A small autoregressive pixel model, trained from scratch.
Model: 20-pixel images, arch transformer_decoder, width 256, layers 12, norm layernorm_no_bias, activation quick_gelu.
Training: adam_atan2 at rate 0.00075, 21300 steps.
Data: trained on telescope images of galaxies (Galaxy Zoo DECaLS), 88335 training examples, 7.7 epochs.
Rows from block 8 of a small autoregressive pixel model, named by matrix and row number. Rows with one number belong to one neuron. Each number is 500 + 25 x the weight over its row's rms, rounded and kept within 0 to 999. All counts start at 0. Numbers have three digits each.
After each neuron's rows are labels from the 100 images, of 14976, where the neuron reaches its highest value: "strongest on" is what is common among them. Only what is clearly more common there than usual is listed. The data: telescope images of galaxies (Galaxy Zoo DECaLS).
# fc1: MLP up (model.blocks.8.mlp.fc1.weight, 1536x256), inputs 0-127
# fc2: MLP down (model.blocks.8.mlp.fc2.weight, 256x1536, transposed), outputs 0-127

fc1.567:498527510490467482495480502484521503532481509515462514489475522494485468538526511486544520530511441517504491536518472521515506500509508482474500527471495459535497454548485509472489511468494524535494511485499435465500502507549510477504462514548509477445472501495482516537489450526490520462542499469508453503508475510459495471508490497481494511519493447513522531528466506495466517457500
fc2.567:466477494528503473484480488525488462505485482481482479502514512474539513528500501478461523442491500517518503522486537484512479429474470464495490518478470514520464515518537495505504464509494498507517508506444490467501492478488524474534476505469522482475522529481550530502480481523436550521531538474530542488447493508463517491494485503509484491509466523499513463508540521517534494537525
strongest on: roundness: round

fc1.738:495529470497470424500507445477464487520557523588498494466485487489508508515489520482503536475502494527471510510545486527530494497546516504530459495508551501501508466479512511475524505523474511513510487515502496516479534471499486523555518508518490482495533521473476484560475509534504522476526508480495501489513497504517483495536504530486502475547511455542494494508487511548480526455522
fc2.738:451497501523509562466503559512510489544435504484534482498481524529538480475497447516481524493506557523495525507517497510487446481491469472513522513484472511490491524502508485493487490509462515504510495506484526528517516541529524490527474491491511484435490462506527517494464499529534467527489456512498522517549504513423527502534473503507513516508510512487482484481514502510512498531544
strongest on: roundness: cigar-shaped

fc1.71:495495493495463488548500506503535461477456548555506498445515476465495459500514487466502548509503469491481509433461533460537552482505541515487473526493464487489497458476459511473507517462481523520504527495495465518478481501490538465520490510533531465476479535456493501535536447468491499489528474486475495484461478492490528523517500524493486492527513489509503534526503481512496481512502
fc2.71:522512484533478487509478521515513488454522477497517506508451526537537506494485492524526538483480494494469495442487516536486487476524492498473542520498540491467481496441518472506455495518507467520525490513531537489517478463520503522512456537469540501505501495512529465484509466511499527498522542554537480487478524510480454483491503509510466511486544523522478498514531492506485472484515
strongest on: roundness: round

fc1.455:510517444497494526460523446512488463514478458538496504513484473479508445485497540476472527517453492510509510530510527496511525479537503529536501480549562513452535475486534478485531503451499506510506477507452477479526506500495478499495482451524516509499521484496503477514493439495487515497539511492535511516507492490541478507476464504512469479496498553470503490500505509494493492497462
fc2.455:477497486498508511523519518503505503521464506457537502485451500547505524528470497461463532484507521549492507494494511505503443479530473534479490528491469498522518476497482467488500532515499514539477529473500472542535504527519510492491466522484432467415488538502535510494514511493493528517529514496534523499499502527459486510556500497486524505498503500483491523514550536501525488510519
strongest on: edge-on disk: yes

fc1.403:489519460466436490454450480493492461522497481519485524525499473498483485485528497495512513512493506507502480523541478514549515515512531492525526489480475506567524490559482441462521521532528519557497512477453513459481488481489532491513488493536537470467544468498508484457473538463472521509469503484542482448504464508490516495498503490514483514522480485496523510526496539494457479509524
fc2.403:483541527526504492526510507501485509471506502510486531483517476493527494495468531509518492519473484483451485485459493521497500508522509483508465544483509480483485506474538488512515508503486495516506507581508518487485506461531467552484448501502483481519526490467473510520525498463517524464496495499436464510515528534527549501486502482512488518508536471544521514524470499477514490489530
strongest on: edge-on disk: yes

fc1.631:503457525496476474504498489543501514517506495526516470467500508478489476498500485465539497501501483556486496497480480462512492457523510504540490482510532533526488475494467504518483520496492494506534519510504486471488506485522500545505489510467494521491518500496521514522478487499497492480465460482538465504502486499512466510555515469538485516512478519492465525512474538545474486446504
fc2.631:493468504511529508494504501515473517505492503502504533529510468466513458541524549484504465545512506486509529510452524495500540538526559513483460520516513491492499538503514528483493488500557473527437499530536514504474494477483439538443514471526530536540486497470503519505520479477484497524503493487459479487522479485573508514477517524525472495475545545528499502503462517495496439517470
strongest on: roundness: cigar-shaped

fc1.58:543503490487504499525481494511516527509518500530481483469511480452487464582494473460501504481540469551503507528504497527496489502466523515520473489509496468520479501483538495520482506456567556558470469460490476461481481563511471516498456492511488519488483516482506482486452520553500508466492507491529472492448508494505518482484468487478497507519502453487505444489520503508527532506439
fc2.58:542535510474477430522487507455527478493494563508513487479474498510494473516490517476497502478510508493511492508491542463527495487524529493533429535510478464518538484499461508527513524496501522470471499485542473511472487487505528510487483494533491491494516435497509521511483503521480494485542554455514474475508467526497490513477488471480499518534464486479493466526504507507521450527493
strongest on: roundness: round

fc1.324:504468516462515506449510508542434492537484519523497478477503519501489475567478503515490494486508488514479457542503477498500503451485496513476491493493490501507508535538493492488510513478496524511483475502456531444495478533537553525486496529494480520484501465502521480467512509477432492469521463508528478554514470530511490498510498521517472513500483517512526490508492496512481463520490
fc2.324:553546485488465501544509477519509504496506466499506485512512481523507507531491495543529512556555532529474551495513486524509546516500501519501516477508545499489524516479469504537505549480511515494505469470548477513495499524492493483458515471514507512531515513506491502541523497450505456515514530532477498537601480520549512511462511478498457513496525465490516545508486465489497503511488
strongest on: roundness: round

fc1.189:499509489494473470480524526491491495497506485489489455514482512482476535510468477524517532439515501527524534531511494512465484486507509497522527467522510544519502470511526548499488472496512491513514478527513490536508480515499447527522487567540499492504512512472526525485448535474477576427486482522536503472484433518519484467499491472528483490469511508517483511522506483478509502471523
fc2.189:465456504507508512473500511511490446534477490510528508530481509502512512550504489512468502474513512516495524488559521484458470465512466459501480494523514576529477523496491508540482489458411495516489509508502492524517529527486515467540473496457465490491507524520510533513512530489490510519519469497504515513480509521430532483514463498502460495546482529486483507513518483494486489503515
strongest on: roundness: cigar-shaped

fc1.670:480508519489504487513525502513519501487493516480473527460467561463517519491491468455491531476512438495493512525516463482462513445482497488511481493495538494486527467492480508493509541512489551524516506507523465561488452454553479510486507490498508521504482489521483494486474512459477494519505470459496441488488435514480476461506473506485471523514513491488469522516459445472503487500481
fc2.670:508519454498494515496492515492506495518505509552501497485463486504500513430517498508483512492531498485527489505538475517511518471509507519507531514541492506492469515470465498503514523506484513529517485553529517470467548468526484511490476556490518509461547441493501548488506448508499516480506456526537470495516444509499482487528470505509472494541531478528470486497487461511465463510476
strongest on: edge-on disk: yes; roundness: cigar-shaped

fc1.305:502510440517504448477533470511538460505531515523476514497481463487527468509464461490534477497529479491460487474499422512552538490509515535510530478510556486491524531491508511476504482475506553516515510513457526482503495535512505473508473505502512528502504520454463451510494431509486520460531526526527504515505466491540510522495542496510472493473509516482498507508499489484472481517471
fc2.305:489518503527545487459510528513492442533481499495553488494470493524512516501498494477488483492505494554513556491485488493502453488505476488517466496512490512531523477500484481492529500517470516525495493478470524517523494522525494476478470451483468488462502501510531523468482525504496487520487529495506535488542494487480524547509486483494475499487455521503522513507545515500528468553524
strongest on: roundness: round

fc1.743:527480480467480517464509466525493451536484465557493498493493484490492525534490487484474548523487498518496490468539483512483513524497527507511512501520494474487484526500460450470498494500540539533523542463494533519485530552507502523524476482497462536523544486461488513480487517499512494551497518505498516458483511490513494470520496484498447444511523529520500473500518497500507473473483
fc2.743:507528527462488497513525516495530537491509545533540550471525489503494493493515525515516468517476519510507503487478472478489509477498514473486491530479502465547539520481496521504501459474502500501471494538477489532486476493530516474498464487488458496486461466434497495488482525490523505453510525483522501515523495505528462526492493505515502541503503479510504534489484516500462487492471
strongest on: edge-on disk: yes; roundness: cigar-shaped

fc1.17:492500495454483462535502504558482485467501529518523500503459507525533538493505531464499487511516480522491539520478517472493502534510548510525538469519536511527486529549520511512505517523446509521506542506480492521484483447532512532482483520521455493462482534489503519510528471522460532502529485528498504472497496513471459490524499506513500509486513520518480530487490518470507516485503
fc2.17:513521506476516486489493508474508472515458492527531485510476509526462490526508500477471542467500494501467500497581510466472473476485516458481469531516518527512521550484447490534523476513494506515497478515516499509484459530489490500501484482477458508493451473500504530523513495498519520490532501448482502513523493521492524527514472484482495460560489488499479453531545518501507511499508
strongest on: roundness: cigar-shaped

fc1.422:481506468504504550499535485511555504540477522466527449523457479500519459525511499472495511495485527484479511510479490478508532502493511521497486461498515486483507473455482483500498530506503566523528456462520506498496501472474480533515480538522518517496556484488522535501475474485497535495481481506481500529484474448452522492541514496540486454506498561460472466521470516482560528510486
fc2.422:462453507518486516489512512543463508501465473496467489521515467520519486451499492482497537492519505465498538484493484528508518507476491529507529491522511488460453468537508498512500541524491488482491499496523525464512515504491505492473523530483496487523523487537468490558513460485492466510502455504466455505481488493502479444533494518484544506520536476518523512506470520499473485489515
strongest on: roundness: cigar-shaped

fc1.83:549502471496522501484531480500459523460534484478489476445507506507478463535475496462453535510496455482502494501453500487516527519485552483495475533472482502532464530529455481455504465501497501558521555484465481463479489507525526497511507505470479453496479531438508532505467496488545506518526464511526476481474495504491540499467460474502463534534499491534529514520489527502506541456503
fc2.83:494510439533477510487521482529489491515475518477487478501467483483502534530507466460523513450543514506489519478506494516487489523513516418510443503508490498526470513513536483498521468526502527520452473477519511476521516519455504458517476511506514493453541546481545530486502490502484528490542577503498505479499529479503496514501499466503510468502506524495527468524509504515545490508497
strongest on: roundness: round

fc1.674:482508462505479497537510516477556499517482537506469441468540530489486510474482468521508524520507454529515512540491494535512525481487500443505464541527522498545475515481540507486523494494524477546499502527494510534488449480530481509517493543523495517489504516512528478516469481518483518473519467429543470524472452508489507474522492489509478517498527511559525520498494493515483485507502
fc2.674:468506447500524510478496542510485477513495482461518505504486498476538515502467484480520490444498519495497533494539500519470462457495502461524521484541518539511441490481546478498442486519474504506501460508523511523508518493482499498513487479484459504471536520509525520497497537472538504509478508525470499509494518493444532497527478482512519499479487519506500471497519461499525531540528
strongest on: roundness: round

fc1.145:465505478499471481492528508496476518498462498533495502507497534485511502528535545487491521534521434488513539538472495511479510527469499495517528463508493516522497454520491497530508508496473495496511470515477512481512472472539488537515491487495524497501526472497512505509502510483483525451510442522521470480543470491455486499508497484509476526502503509539459521503530505527506536504510
fc2.145:470524465497481493516513534477530505481497503517474509478520482503524496501530482487503516522503493499495501543479517506519557515523496505480525549502469459543502420531505500478519493490540538510461487468496470472549477504489484495489476520537479564486509509463475515539490455485489511493549505475501469497534477558475485488515478511490484540505489513496541542476510508480502470469464
strongest on: edge-on disk: no; spiral arms: yes

fc1.511:510508480475473492491514512525495495487530460485527492491525462475461489519476485519475480459511489497473471495492529506489503516486506475468465479504482498501494522497483477515525546511490523521515463478514480476464450536547524534499497538482471535531509495546484496484478497517540507475521506498510466470491496450537501473504538446544437477519494468503484465536493535505509535498459
fc2.511:518518519512518496537491522505495485514569476487550504514491536548467474490496497510544476477510498510507464475465498516486476503510515469475517518493500473505506519417509505539481513505498489486506504527482521501452551485502490494510495514489498520498473496507543474465503510508471487504488544472503478501501521490508506480465499540493531498536485475488477471526523509501499511455530
strongest on: edge-on disk: no

fc1.194:513519464471494509508536445510511489534507470565467489516484483470494495488452488468501513508531482541518488455496455524488511488562489547528496481502469474481484481477507490451515541480492512536535484453501477500501480484494525521499430516492538500501523502483490492548508469495525554483545489507493518499504447533476495474456487513511486474501497541522492486499514477504488476489514
fc2.194:490526486477519561483520515467511564548478491487493507526493476534510496520527495509445512517514503481475528470471496513476482507504461517533487520478517502501466508482481498497487513509503533482469540469536487496539529506492457502476512481547468525482503485518485516508485528490546477531515513495497530485566485520445492478538507514495471492457518512471479519517533526458537493542498
strongest on: edge-on disk: yes

fc1.664:486528446538519505490517500531548483506500515511474518513470511496479520505535483536512533466477499480479493514470472524498472515493502475521496491486472485468481480484503489495547493500550535514552490508497508487484503491483473545486462519478537525485557479516510497478487484474478524523478495464525470508489543462547490496486517453502503452492503533484488440532517519517502510460461
fc2.664:462486478465478497490516517503482508516476500506509499508486448533513523457504477502513498460566505514543507482519479481518477497474432488522515470517513457477477478485492486509523525507553480525496474518520532490536524480501521513459520528515528459462528480564505446502519471463484509488455484515509501520492487507489523484513505507507533485513474522492507488468492558519563476530506
strongest on: roundness: cigar-shaped; edge-on disk: yes

fc1.400:529531480481489537511510489563517528489478513501493494484466522510489529501491542485508531504474477492520550476464497466458574499494522505454542472528504512519480500518502496482497494530510527541484490465489477526530476520475494495512480516472486480503497514473505530531515476482457530516485468546497468526514463488470554456473486476501502501491503526511456515537453457492532482522518
fc2.400:468494485539481507479487517473491471507452500515503478516496458494538502507516491508511506476514511487524515464561506516507472513510502489513520491520471502472469561519537484523494487514446508480517519483526509541491534488464497463497441473460494498466487507519526520494500472502483518559501470487463505509452504470463519496505518487499510466488508540493542486516495504519445507476525
strongest on: edge-on disk: no