{"horizontal_flip": true, "layers": 12, "head_dim": 48, "inner_norm": false, "positions": "rope", "beta2": 0.98, "steps": 21300, "final_lr_fraction": 0}
Rows from block 9 of a small autoregressive pixel model, named by matrix and row number. Rows with one number belong to one neuron. Each number is 128 + 24 x the weight over its row's rms, rounded and kept within 0 to 255. All counts start at 0. Numbers have three digits each.
After each neuron's rows are labels from the 100 images, of 14976, where the neuron reaches its highest value: "strongest on" is what is common among them. Only what is clearly more common there than usual is listed. The data: telescope images of galaxies (Galaxy Zoo DECaLS).
# fc1: MLP up (model.blocks.9.mlp.fc1.weight, 1536x256), inputs 128-255
# fc2: MLP down (model.blocks.9.mlp.fc2.weight, 256x1536, transposed), outputs 128-255

fc1.175:158139180189153117111168118104120151124110133128145167123108163131117112173137150111167128139136131126128123102114099145096117112158119114117120120116134118117093101148110123104122161149123153130136151142128130100140145104115126135112148161152149110106126127111172101118116151166091159102098181142098135072174147112109134174114136186150122105094146085102155129082159155127132056149149
fc2.175:108147152119132137119135175124136079178108120125173116109159113156127125134087097163141161152104130133097132140135138104147132129108104083170104101116117079101169130107172120118148131136119158127123172162176105095129151121160131142116132116111116099134081111167113161110146105158086112121122149136114109089104150156111113131144111149113125120094148137096121142124103115144125137127113
strongest on: edge-on disk: no; spiral arms: yes

fc1.552:114127167173119145128085160119090136071167110118107123131097109121086151134120140106088106097086105127143088126135138099078130127145147154152124141105104134112113150134160141128061126161121081141131108117110132169128139128139132111147098124131119125129116185141165087116111147172122152101129104174116132087176161153126109131149128141141121113106117126092126122128155104153094155144117
fc2.552:150113129119115146072144104140153106140093112104107092096114143155116114101139116166128153144180126093119148153145131137185081134107112128087146106149120141154128140114129095162131097086148107114167121114113106145142153132122134150108138165086141102098139113122100134132109163150151119093153146109079116148145125123117129144120118066127102157135108112145131142168138161096203143158154
strongest on: roundness: cigar-shaped; edge-on disk: yes

fc1.709:129120135141144142122119094131133133122095161114136146184155112121163104106139123113122086062103108114175123110117091147133184156128133073144100120138128145116130153180140090116083126144090105130105111142133115151094160110132139127094127078127141135124153158106122114169125144134132097109132142093106101125169128169104173136102141171130130122145061176121069138110144153200112099087149
fc2.709:169103121135093130151209109131183150123098152128131125143133113153164167131146139118117124137120110141141164130093166146136134138123171122095106188178072144166106158145117095151119162134124134129112056153117119119147106148100119164144084109133126123137127096188146138164146131052145118153199115139111104141124094107130133072124147120122176131161123144126145141125115114129123153105118
strongest on: edge-on disk: no; spiral arms: yes

fc1.44:110131098123128128148127101149126122066102089121109105135086108171120070152162124146111111124149157152108103145128175129148124149121132130115105158117157136124113165163096085122146051123131138120094102146109140155125149152145110154174155108147141158105146125140054129137133168159171122110091127186091127118139135151124135118116110163096102149145122140123141132134153146074140137146105
fc2.44:111146139122128079134136099123120131153115143138096092079127136152108177164124103114092109096119145083131113115166104145126128120147184135082147123128107096149134157145069146099135168144103102141101108078163129149082126167081114111133136134169141173086119154117153110126126102138146149154092122147115140143149107128053132131105132110117129097152153156121112110119146102101126146135132
strongest on: roundness: round

fc1.190:123175136183142127111122129161127121138122130122147119160126106119108149089117127110143054136116090124133100118174107137076136136162107083137109129105161152167138093123113117127068122153118107167128151134172152142101111147152118097144113109093142128166102141117110118127098098136154137091132108138114112098180146105118092158115179144072102119172136151114093111137171158165106096138110
fc2.190:154116103143081140129148076157126113094110150112143145107100110167160139129137082147167153164139154147142150150103155128111128094109148122129121161160089116107090163129145066153138167096128122114169110159109118127185091135127156126085118140118132094130136104143131152158143127110142090116168126144169150120132129124142165081132113086166139141148098103151156123124119097135126159097140
strongest on: edge-on disk: no; bar: no

fc1.159:135119134112125151142135088139153151125114102100136120114134142148148143139150128117119123137138152168107118153132142115143146086137091104132157137102119096120184126126156152142183125086120139178134179136103106163125106116114171135132128129159126064113170115124082137127143113135127113172116136161098151151122127168106141126114168091124100135158129126104119126132128160097128116124121
fc2.159:090092163157113143121135146139158118149104154112122090121120130130104099132152092125151096146181141143162151093185138117082137119174169105130108090146138157136131113130144106131143155104109096160107135101130153130139111156144161130113133115104141119158126118117091162133104123153128105128144174140085098122134112120126128169109119110105133087114075161120121163107132113123118144146132
strongest on: roundness: round

fc1.381:121163109092117158101132134139105144151065142109114113074139137118155139141163145165071166144152174133141113137118184144128131128048128136127160125114131159121117141108130106147151129120152147163106125129135096130128130102136128118160097104129122138086162115125072123146131145124141114162116107093129136138107132156142181110112148100143141156128167114124166084089135144148144150138102
fc2.381:132099195161135149160123110113135135120105123130156093180144117155105116109128114108140091132135120102163106095157136091098188144154136113113104120141124137143160132146139084104114166173125086127146136129155132126141111124174157158087133120105116113146118140144140139133135135181116093099112171140132118115192137135142141161105129146112139086141110171139130155125113119142079120122137
strongest on: roundness: round

fc1.365:080172107115121134093120077157101170151167105113137096098114148133102089142120100137145103140137176159106114143096134115176110123107158131132160106121123084134159132125127157099169126149106119116126140164133091111128170138156132109127153107136091134120157150128091124085145111114124142154124155103141125132144145151112139104139105148154119145171125100067141118151110139140127102111145
fc2.365:158119124143125095126145154111157128152113151125139148089161110138149100135129106140132118151137155133144165156116135135097102129166155131085119137135100115135125162123159134160142119088133146129117075105087163113092123164107147163109185145082153136155143097125126142165107109142143134138139099141074123113102107099144114149125135134119119118104065142165108140123103107116147179133143
strongest on: roundness: round

fc1.195:123175145154125183174100127087105092128125072109094140099147171161114133135108143099117119147079125123096107167184112136114113108085127129152161115085160132094134147089138109117121121126130148140119160104165144158131136129111111139147130117124123151118128094147117105140101145151111163141122103131118145129134142132110152118178130118167124122106135115117122126126143121155102126130103
fc2.195:169141060122158149134162121177126155111158163138137145156094107109149139145160081124138176124123095121091101129083111132114135111135125123171117178150116146150118108087107151143106136153133125127141112140161118162147114142147082100160112130173129114129135111127129130133148129117140143136142119085129106135155136127138082109139135147092130149178146140181075111157122156158162115094113
strongest on: edge-on disk: yes

fc1.457:123181136128137138163091141123106092102123112111114076163125123176126136124140138136087121122110127117146111133131119148194156145141105154161127097155131112142144080143135121121118141131113116115121147185156121151145121141146127113116124129145103142116125143128091137123127198133128147117098110174108151102183124114102151100129120124127152096134151106142149126152144126146086118137112
fc2.457:140111122123078097080129117145106118130139114125106127192101145073116082116135093130126081130107133188159045120134120131136154116136121124131131088123136163163179078131152158088149159156141121145093143110120079167115129158130116141140140150165105114146131134104111129111100138166057120127126102130151097131163148115148116139119120110100117132151161163100112131154147139100148101127144
strongest on: roundness: cigar-shaped

fc1.166:114149130137194126161137088112127168087140112093107125149119155118146139154139108113134116125133134120148114139164154102121113131096137110133174125109146123123127093149121149132145107076129134099142119109125104172120136099146154102157097114168129147113184118089100134194132115150136137117112088150114129088187130129126148128137128142137166109124137107125140105122169155151132100132109
fc2.166:154099168145112200119068107127156093137111079122161152131117154151120110088139170175140104107116105158147076099139186112128115154113095113098118101127188127157104135141118092111151111134128114123121147149145129085121109165152124117139137124155105137120111126158137085120145178166120129114097145134101133105148172115152163136110128144160123110148105101109109164135123141151123150129146
strongest on: roundness: round

fc1.472:146168125128128156116109098132134101091107126151082161115072168143085104138107120135109062089144127133142107132148099149106136117099124097120144116142139119129137129131128098104139089131125147087121097167127103133127166107137166092107131111172119086106164104080116136111147132142164139141119136164114158105126160136121128155156088138131099120131123125111120144139143152143132103141134
fc2.472:146119128138113108115090111115119133116130199129144129193137087114182097108148126122140066117100079104133098086133089128116150120136199139127140110113121142081112060154173148083095160180102130143092165111139160138127102131108146110102140141099150131130119143085146137125107125148113147117120125139143156118151145113150093129159137148122147110102106145141143132146127119167111102108110
strongest on: roundness: round

fc1.517:047148142113132147103129116151166133101138121087123148139134118102144151136128123076110069126139128166160122146177152169162151131069108134135153131129155146103108128156116164098170131135166123119094129129124057150117151135137114118111104133150141150149132108084123115102152096138123141218139076096115139142167115129148116138101131105077153146144103103104125119152130149113126099105141
fc2.517:140131076106109126142146112112113133107154116172085108091063135101139143151164120163114182122124163118127102113065135143168127128139079161137126155150121147184134152112084125156134142134151090154120122103145149133127115157107087123164101120155137149104140144135128108094132133126151143121127127138119101155116132119127168106093141105132128153160143100175105093150120133075163147129133
strongest on: edge-on disk: yes; roundness: cigar-shaped

fc1.591:094155117123170124130123112114123123128084106126124127136133130121147110147156132111129151142157126126166117124147090106115153139146139143138146110100159133112156121115118137103164120144107109136141132088112108144132097098150158169150132163129086106070184187089055141111151166142156139149104137143109132142129115124094151127114134147084148131153121130126104129163107133150094113100151
fc2.591:171098132141119160127128138134137121090103150102143094111144114115167108128159123202171138146153120137137109145120197104134119109118117124096099146120116128141112183135157086166135169130144093142122103141110130090154150139150158097101145085111129114132127132142124086139132133112096117082128158150104133133124148116128108144112101134117144127134113113152097098153119093101135135154145
strongest on: roundness: round

fc1.569:111140117140159106102118114095089132129172111137101154139117131128132157166159111119139059090114158122101117117157137151118127129125140125145138111116168122113156120158106098137170097114122088098112125132116134110120136145160109098161150115202173109128133146113132131111119153156166109146118116114113124043129112126094122119106128133119131141188066120100097064132164148122092116111148
fc2.569:108123147129116146160091110116160098132023188123154131156186097138140100146122163103129109144124102157131085114139139136079125130130181122120121113147123141075119125126159118083149129130116148151107144096151127138149078117117172149110147142106128141104114108122136129150147083153116151133112148130125136111140150117177146118156104124134119113101125108104127172135112142147103132155134
strongest on: roundness: cigar-shaped; edge-on disk: yes

fc1.97:106102069122136139109131128126128102107124154103140135101104139125164098149128106143144139114133154164090100142125184161135201150137087111164125117135147147131084164091153129118113122088149152147143106150145114104143138074116101135156089132172097129117138125128129124096102128139166115157128095130098146097141146129166100088102164146104080128128106114133076094128128166084135162110108
fc2.97:126112147126070176150106137131123097149143094120126115122108095150118125116121103129088143152135175121127143175132123125173144141114094169118133118085110127153184108123154122151169103134161118152148143123092122184154077135154160176124119114109112163120123114117112144132116126120098129117097104110142121154138142175102156132140129077152098154124121096099187116162119156100156143165135
strongest on: edge-on disk: yes; roundness: cigar-shaped

fc1.23:078146152097103167109139163169141117145189128157141098142129124138096144101124161149139149130154159139118085105089149166113100141118117082176128110128113179092120108114148103132170110145183143162133152096141112142118136123137122155113156084173115135145138141146134098128164122120086117119085138076178096139111108147119150107108143097143142131098098131139114150124106183144124150137099
fc2.23:114107120132094133124130170156104148141104142077173140085127156135119090086125128127134117176140118196115187157140113142099152082095118132179130098122157117061126128131196169140144138090140148095145148137115103125129118148157131103104145143114109126150119136137095168106113104133104125158113117110209085123119103161163114158117125129107121155097132134120131144147126120155108118135122
strongest on: edge-on disk: no; spiral arms: yes

fc1.720:152122161179137119135124118153152137055107134100118159150143128112116133197138155105142102090116150135175112119113115123126173135130112104138113109106155116128147127138089095098140163111087090146106113173119115109123165107170152092110116139141116043114129134116109147143136114122097127102126158145097153065195133130133128137148129121119137125122098119141134113127167169161115109148139
fc2.720:130114146118098143085158161125142102159096123133124098124148105084135136130145074143139119138137136134129117136134095129128136121125128090130107121127140126159125134135189133138130154115113163132123152125126126107133139145122134137136142129080167133138111104101112178117126131105098106127109117119167114129130146141084127158066119124071104127117129101137176085118102106131116117112151
strongest on: edge-on disk: no; shape: featured or disk; spiral arms: yes

fc1.6:162128132167107143129121164158134131115115127131111113151093151121130066115168153159146182145164114136142127112141090119133110124098055073090116128112107165115176164138117079158099114151200090158139127151112139130146133093132121126108133126108178118129104151134103104149166207146150094097122131134116144115108118071104117123117121153128127091143134089134137163104132169134143123136113
fc2.6:176157127120113158128082120128094071120138116154143116116109157129153137136141152142124179094113142098112145145105143105159107122127125188122128098134162116106094103115130150149120102109076137079137133148091137125176157143106122126147078129130129159099135152125127085134112133128132187116101150130122157124120139128128110083176106132183127152092093096134147134134142102115147128172121
strongest on: roundness: cigar-shaped

fc1.17:135128146176151154087124084112137116104125104143130156129083160131138156146155159109116115108161196095129113130133139145117160097114155162115114085116135127125132141141136100112128129137093141078132126137111119185150134077127155139149078114153157090090154136088144116113129145142138158093110121132144166095166128155114106136117159161138152104131066076168118122120147133137126123140147
fc2.17:122104128140117140136092149144131106146078167096119104194167123112138153148132158124127112116101094171119068063127099137110112104136120090128114121130115137101122065164149162091113138123104145175112116166143135063118133133105135147111139114126128099129130141098153114139117096129107141138124132138148138113136138116179115106141109146095102124130154142077155171135131149080115126113095
strongest on: edge-on disk: yes

fc1.229:138124115168170129137098114129126148136102136112126122134146132135106148170160120126134107090112129143128086118118132103116179125127129140122138128136164148111185148129164091127139135124094111102095112124144091137138117093167122125182104087140089116125128113114125157086095127123111158148126144135134080128136141125148128168143117119122150122133107075122126089111141143159107116125107
fc2.229:146106111141114146116085113130137065093100205128109114157105069148141136130156122075112115119118130107110090090120101139111124116151146117132114129139093160132111134136160109115124156169145076137145125114114141156145092108090145141095122118128123083104139111083123126171118132130128117075133131137149124094162178112124139169139142119111103123135092202151127135118143130109125130119139
strongest on: roundness: round

fc1.401:099136153143122149111181119150108170103096113077127141093159127184116114136108161138105090162150119121130140124169141130144119096137160120097107119150120114122151087158146107117133132133086103103149126135112123166118114110127130147136132130121112161141127113147093135119120130130141173159163142143115099098130105148140173159125119135127157099149173102162099142153137144125103121104145
fc2.401:141122105119180109176203118139121177101146117111137135155134144147131176125143135088134177122095114126095192107088158127094123155111114116142121177159094156149076129123102138166086120104162120117128102136110161110145144125124088129132092124114125145142126101143141137137139161077169122140212138131114101110129107115076106081142163128113123114128104139167115140130138143176124122137135
strongest on: roundness: round

fc1.56:150123156147143115149135113119148153119122111113133143171128143110128105151126170098180093112134144128171101080126127134077168147121101133104118130134148140113142129137104087099126128127085107123156165107134098110149168114156146101114113159143129073158077105071132163122118143162131113129107184164115127074200134118125154134112144158125132107124146126117161145118158140175114063137158
fc2.56:148157131133116147090158174115112074170103123126136111109216111134139126146125075170137134148113132143112146158135108116132121148118130081112109140128107109128136131136125130140137154154124144142136148177142129087118159101128129158098116108085171104141099128160130208110137094115108106142121107153111130139128140145082118149129130130093113116087127132134146096151116152137126150147087
strongest on: edge-on disk: no; spiral arms: yes; bar: no

fc1.752:143133176132135163133093121121127147090138111110129108139093118146129117160157132106133143160082097170141115089157091111134163160131083136192118103126118143130166131125122145095094127178121120098124133132130115166134117139114111109091109119104102114126141128126102137103122147146113156129078154097110129117163148158120119115145138134112115092130151138162101146134129133141166146163137
fc2.752:117135171154134120108115082082116140169138095161084122156126114150099093159113104119117086128131106106124109090130108140158099140127123143080160084120158148133164115142128099093126112098117112133049162090147158119128164097128153130148144107148121098113128163096118102108135155120117130099131138131100133155143132106139046176138129104126129091143171103131128112143163144119142071146135
strongest on: roundness: cigar-shaped; edge-on disk: yes

fc1.414:152159140148165107086150125178147166142090122109143125118146156118121129118148100142109103135132122146131076131159126146103132105105112100140148132097122131112195108129150108115127106123101157168154201175161146195104151146107136131117149143170139129141140137093108171141168087152143131169113124109134135131136119134083175104119125131140108094124112135137120109151134166112102125110103
fc2.414:088068125162126126096113142107140112151129149138118091072133142144099104114146096151134135143168146159159160130122153113119114131179132108123116123132107130159130115121123102145145137070136081126102089104116152099141087154098157126104119106105145099149124110153102147148111116134112109124156176116116087131133133102148119145107150114134098110136103131122118137103142091153116154139135
strongest on: roundness: round

fc1.115:127165146142142143146085071103137106086148072104110121145100157178134140137133151127113120103108179115128096150119148153162163136110118130116175097160122154133153087134140115082096099118139121131117128181133082139139141123134137124139142154137114131119113136166093107156147151135140184149101119144148140096175163134137126105135151152130105137143119105137137102144128169136086129100116
fc2.115:122119135121105094114128165136135139179119126105110135157164167094119091111123139130130108122108113148110092086149122100128133103152113098111149115126162133159172109149136228106122162086116136187095145124133165161089133160105088120102156127163120121146143139097130100113083120155080120121126119130115122132137122120163103126141105140105120140167169134063097096158137142102124131132129
strongest on: roundness: round

fc1.484:128115120136121135110135130105074165149139138157110105108098110140103122121130158168076097163164131094135115107133131126173073185121147113107117121136102158121123141174140157168166137156102120151144207083129141143137154099117126142127164116099132141112104116053127120075136112120160112121109145099141130142106143154101095148098101105084104091138115092094127133154109139113167133101155
fc2.484:149106118174163146171140098120118130087106119131158184159140114138120165099082139109193096121131094112140110121120134099059183116176138117129115163129153128117101125112098116131082164156133131092140128114120107133168133122160132123112105127101113104128107126158144143138114159144144102098159149136134098118168141139121073143147120161137133116136176104129110145110150119167100091088145
strongest on: edge-on disk: no; spiral arms: yes; bar: no

fc1.338:132145171127162144116074134141133103082124084115131092151103150136100140132172148091107121131122145104115078109163129146118144120065092109182149087113135164093139113131152120133159094155147097150083123101140099169120114103150153142118139140174113091128102154151128087102145179185123150167111115137091152129133136148144121153124135117128128097139101139110111134136135126129143107105117
fc2.338:105153166159144145098151113101116158130143129121156135155141128186130147152124153159148072131119145103132108089112145175105122158191129102122142152149133133126139076117119096140150141144132140166105099140110147069123139137118147158125121125074119118111119107131129165124156087102088152191098115147132153096143150166107157148097130134116099114104165139117187083142108164118119124168105
strongest on: roundness: round

fc1.546:174155170138187135135078150130171110074107110109106136189107128143143114137132140059120130078092114147138102102110153099095160117111092108136111140110097154098128101118146103144092089153155104125121100150123140117156134138169102139091090097111130163094104131169144126151160154138101126133130150142125134094158137126098106108148147151124131133154110192166099153084138132126132099116126
fc2.546:130099111127101129121136097134151094137127113166104088106115146148142130113149126150102157130172154102147138136120140174183091151117097133104089171162094146151137128127099120164119096098170102163172109109090135139151111149124142148134166148137172104124159106104091111167140162119154134103172132075097094132130138087107132146104127082142134173153117118177113108139154137087145137116153
strongest on: roundness: cigar-shaped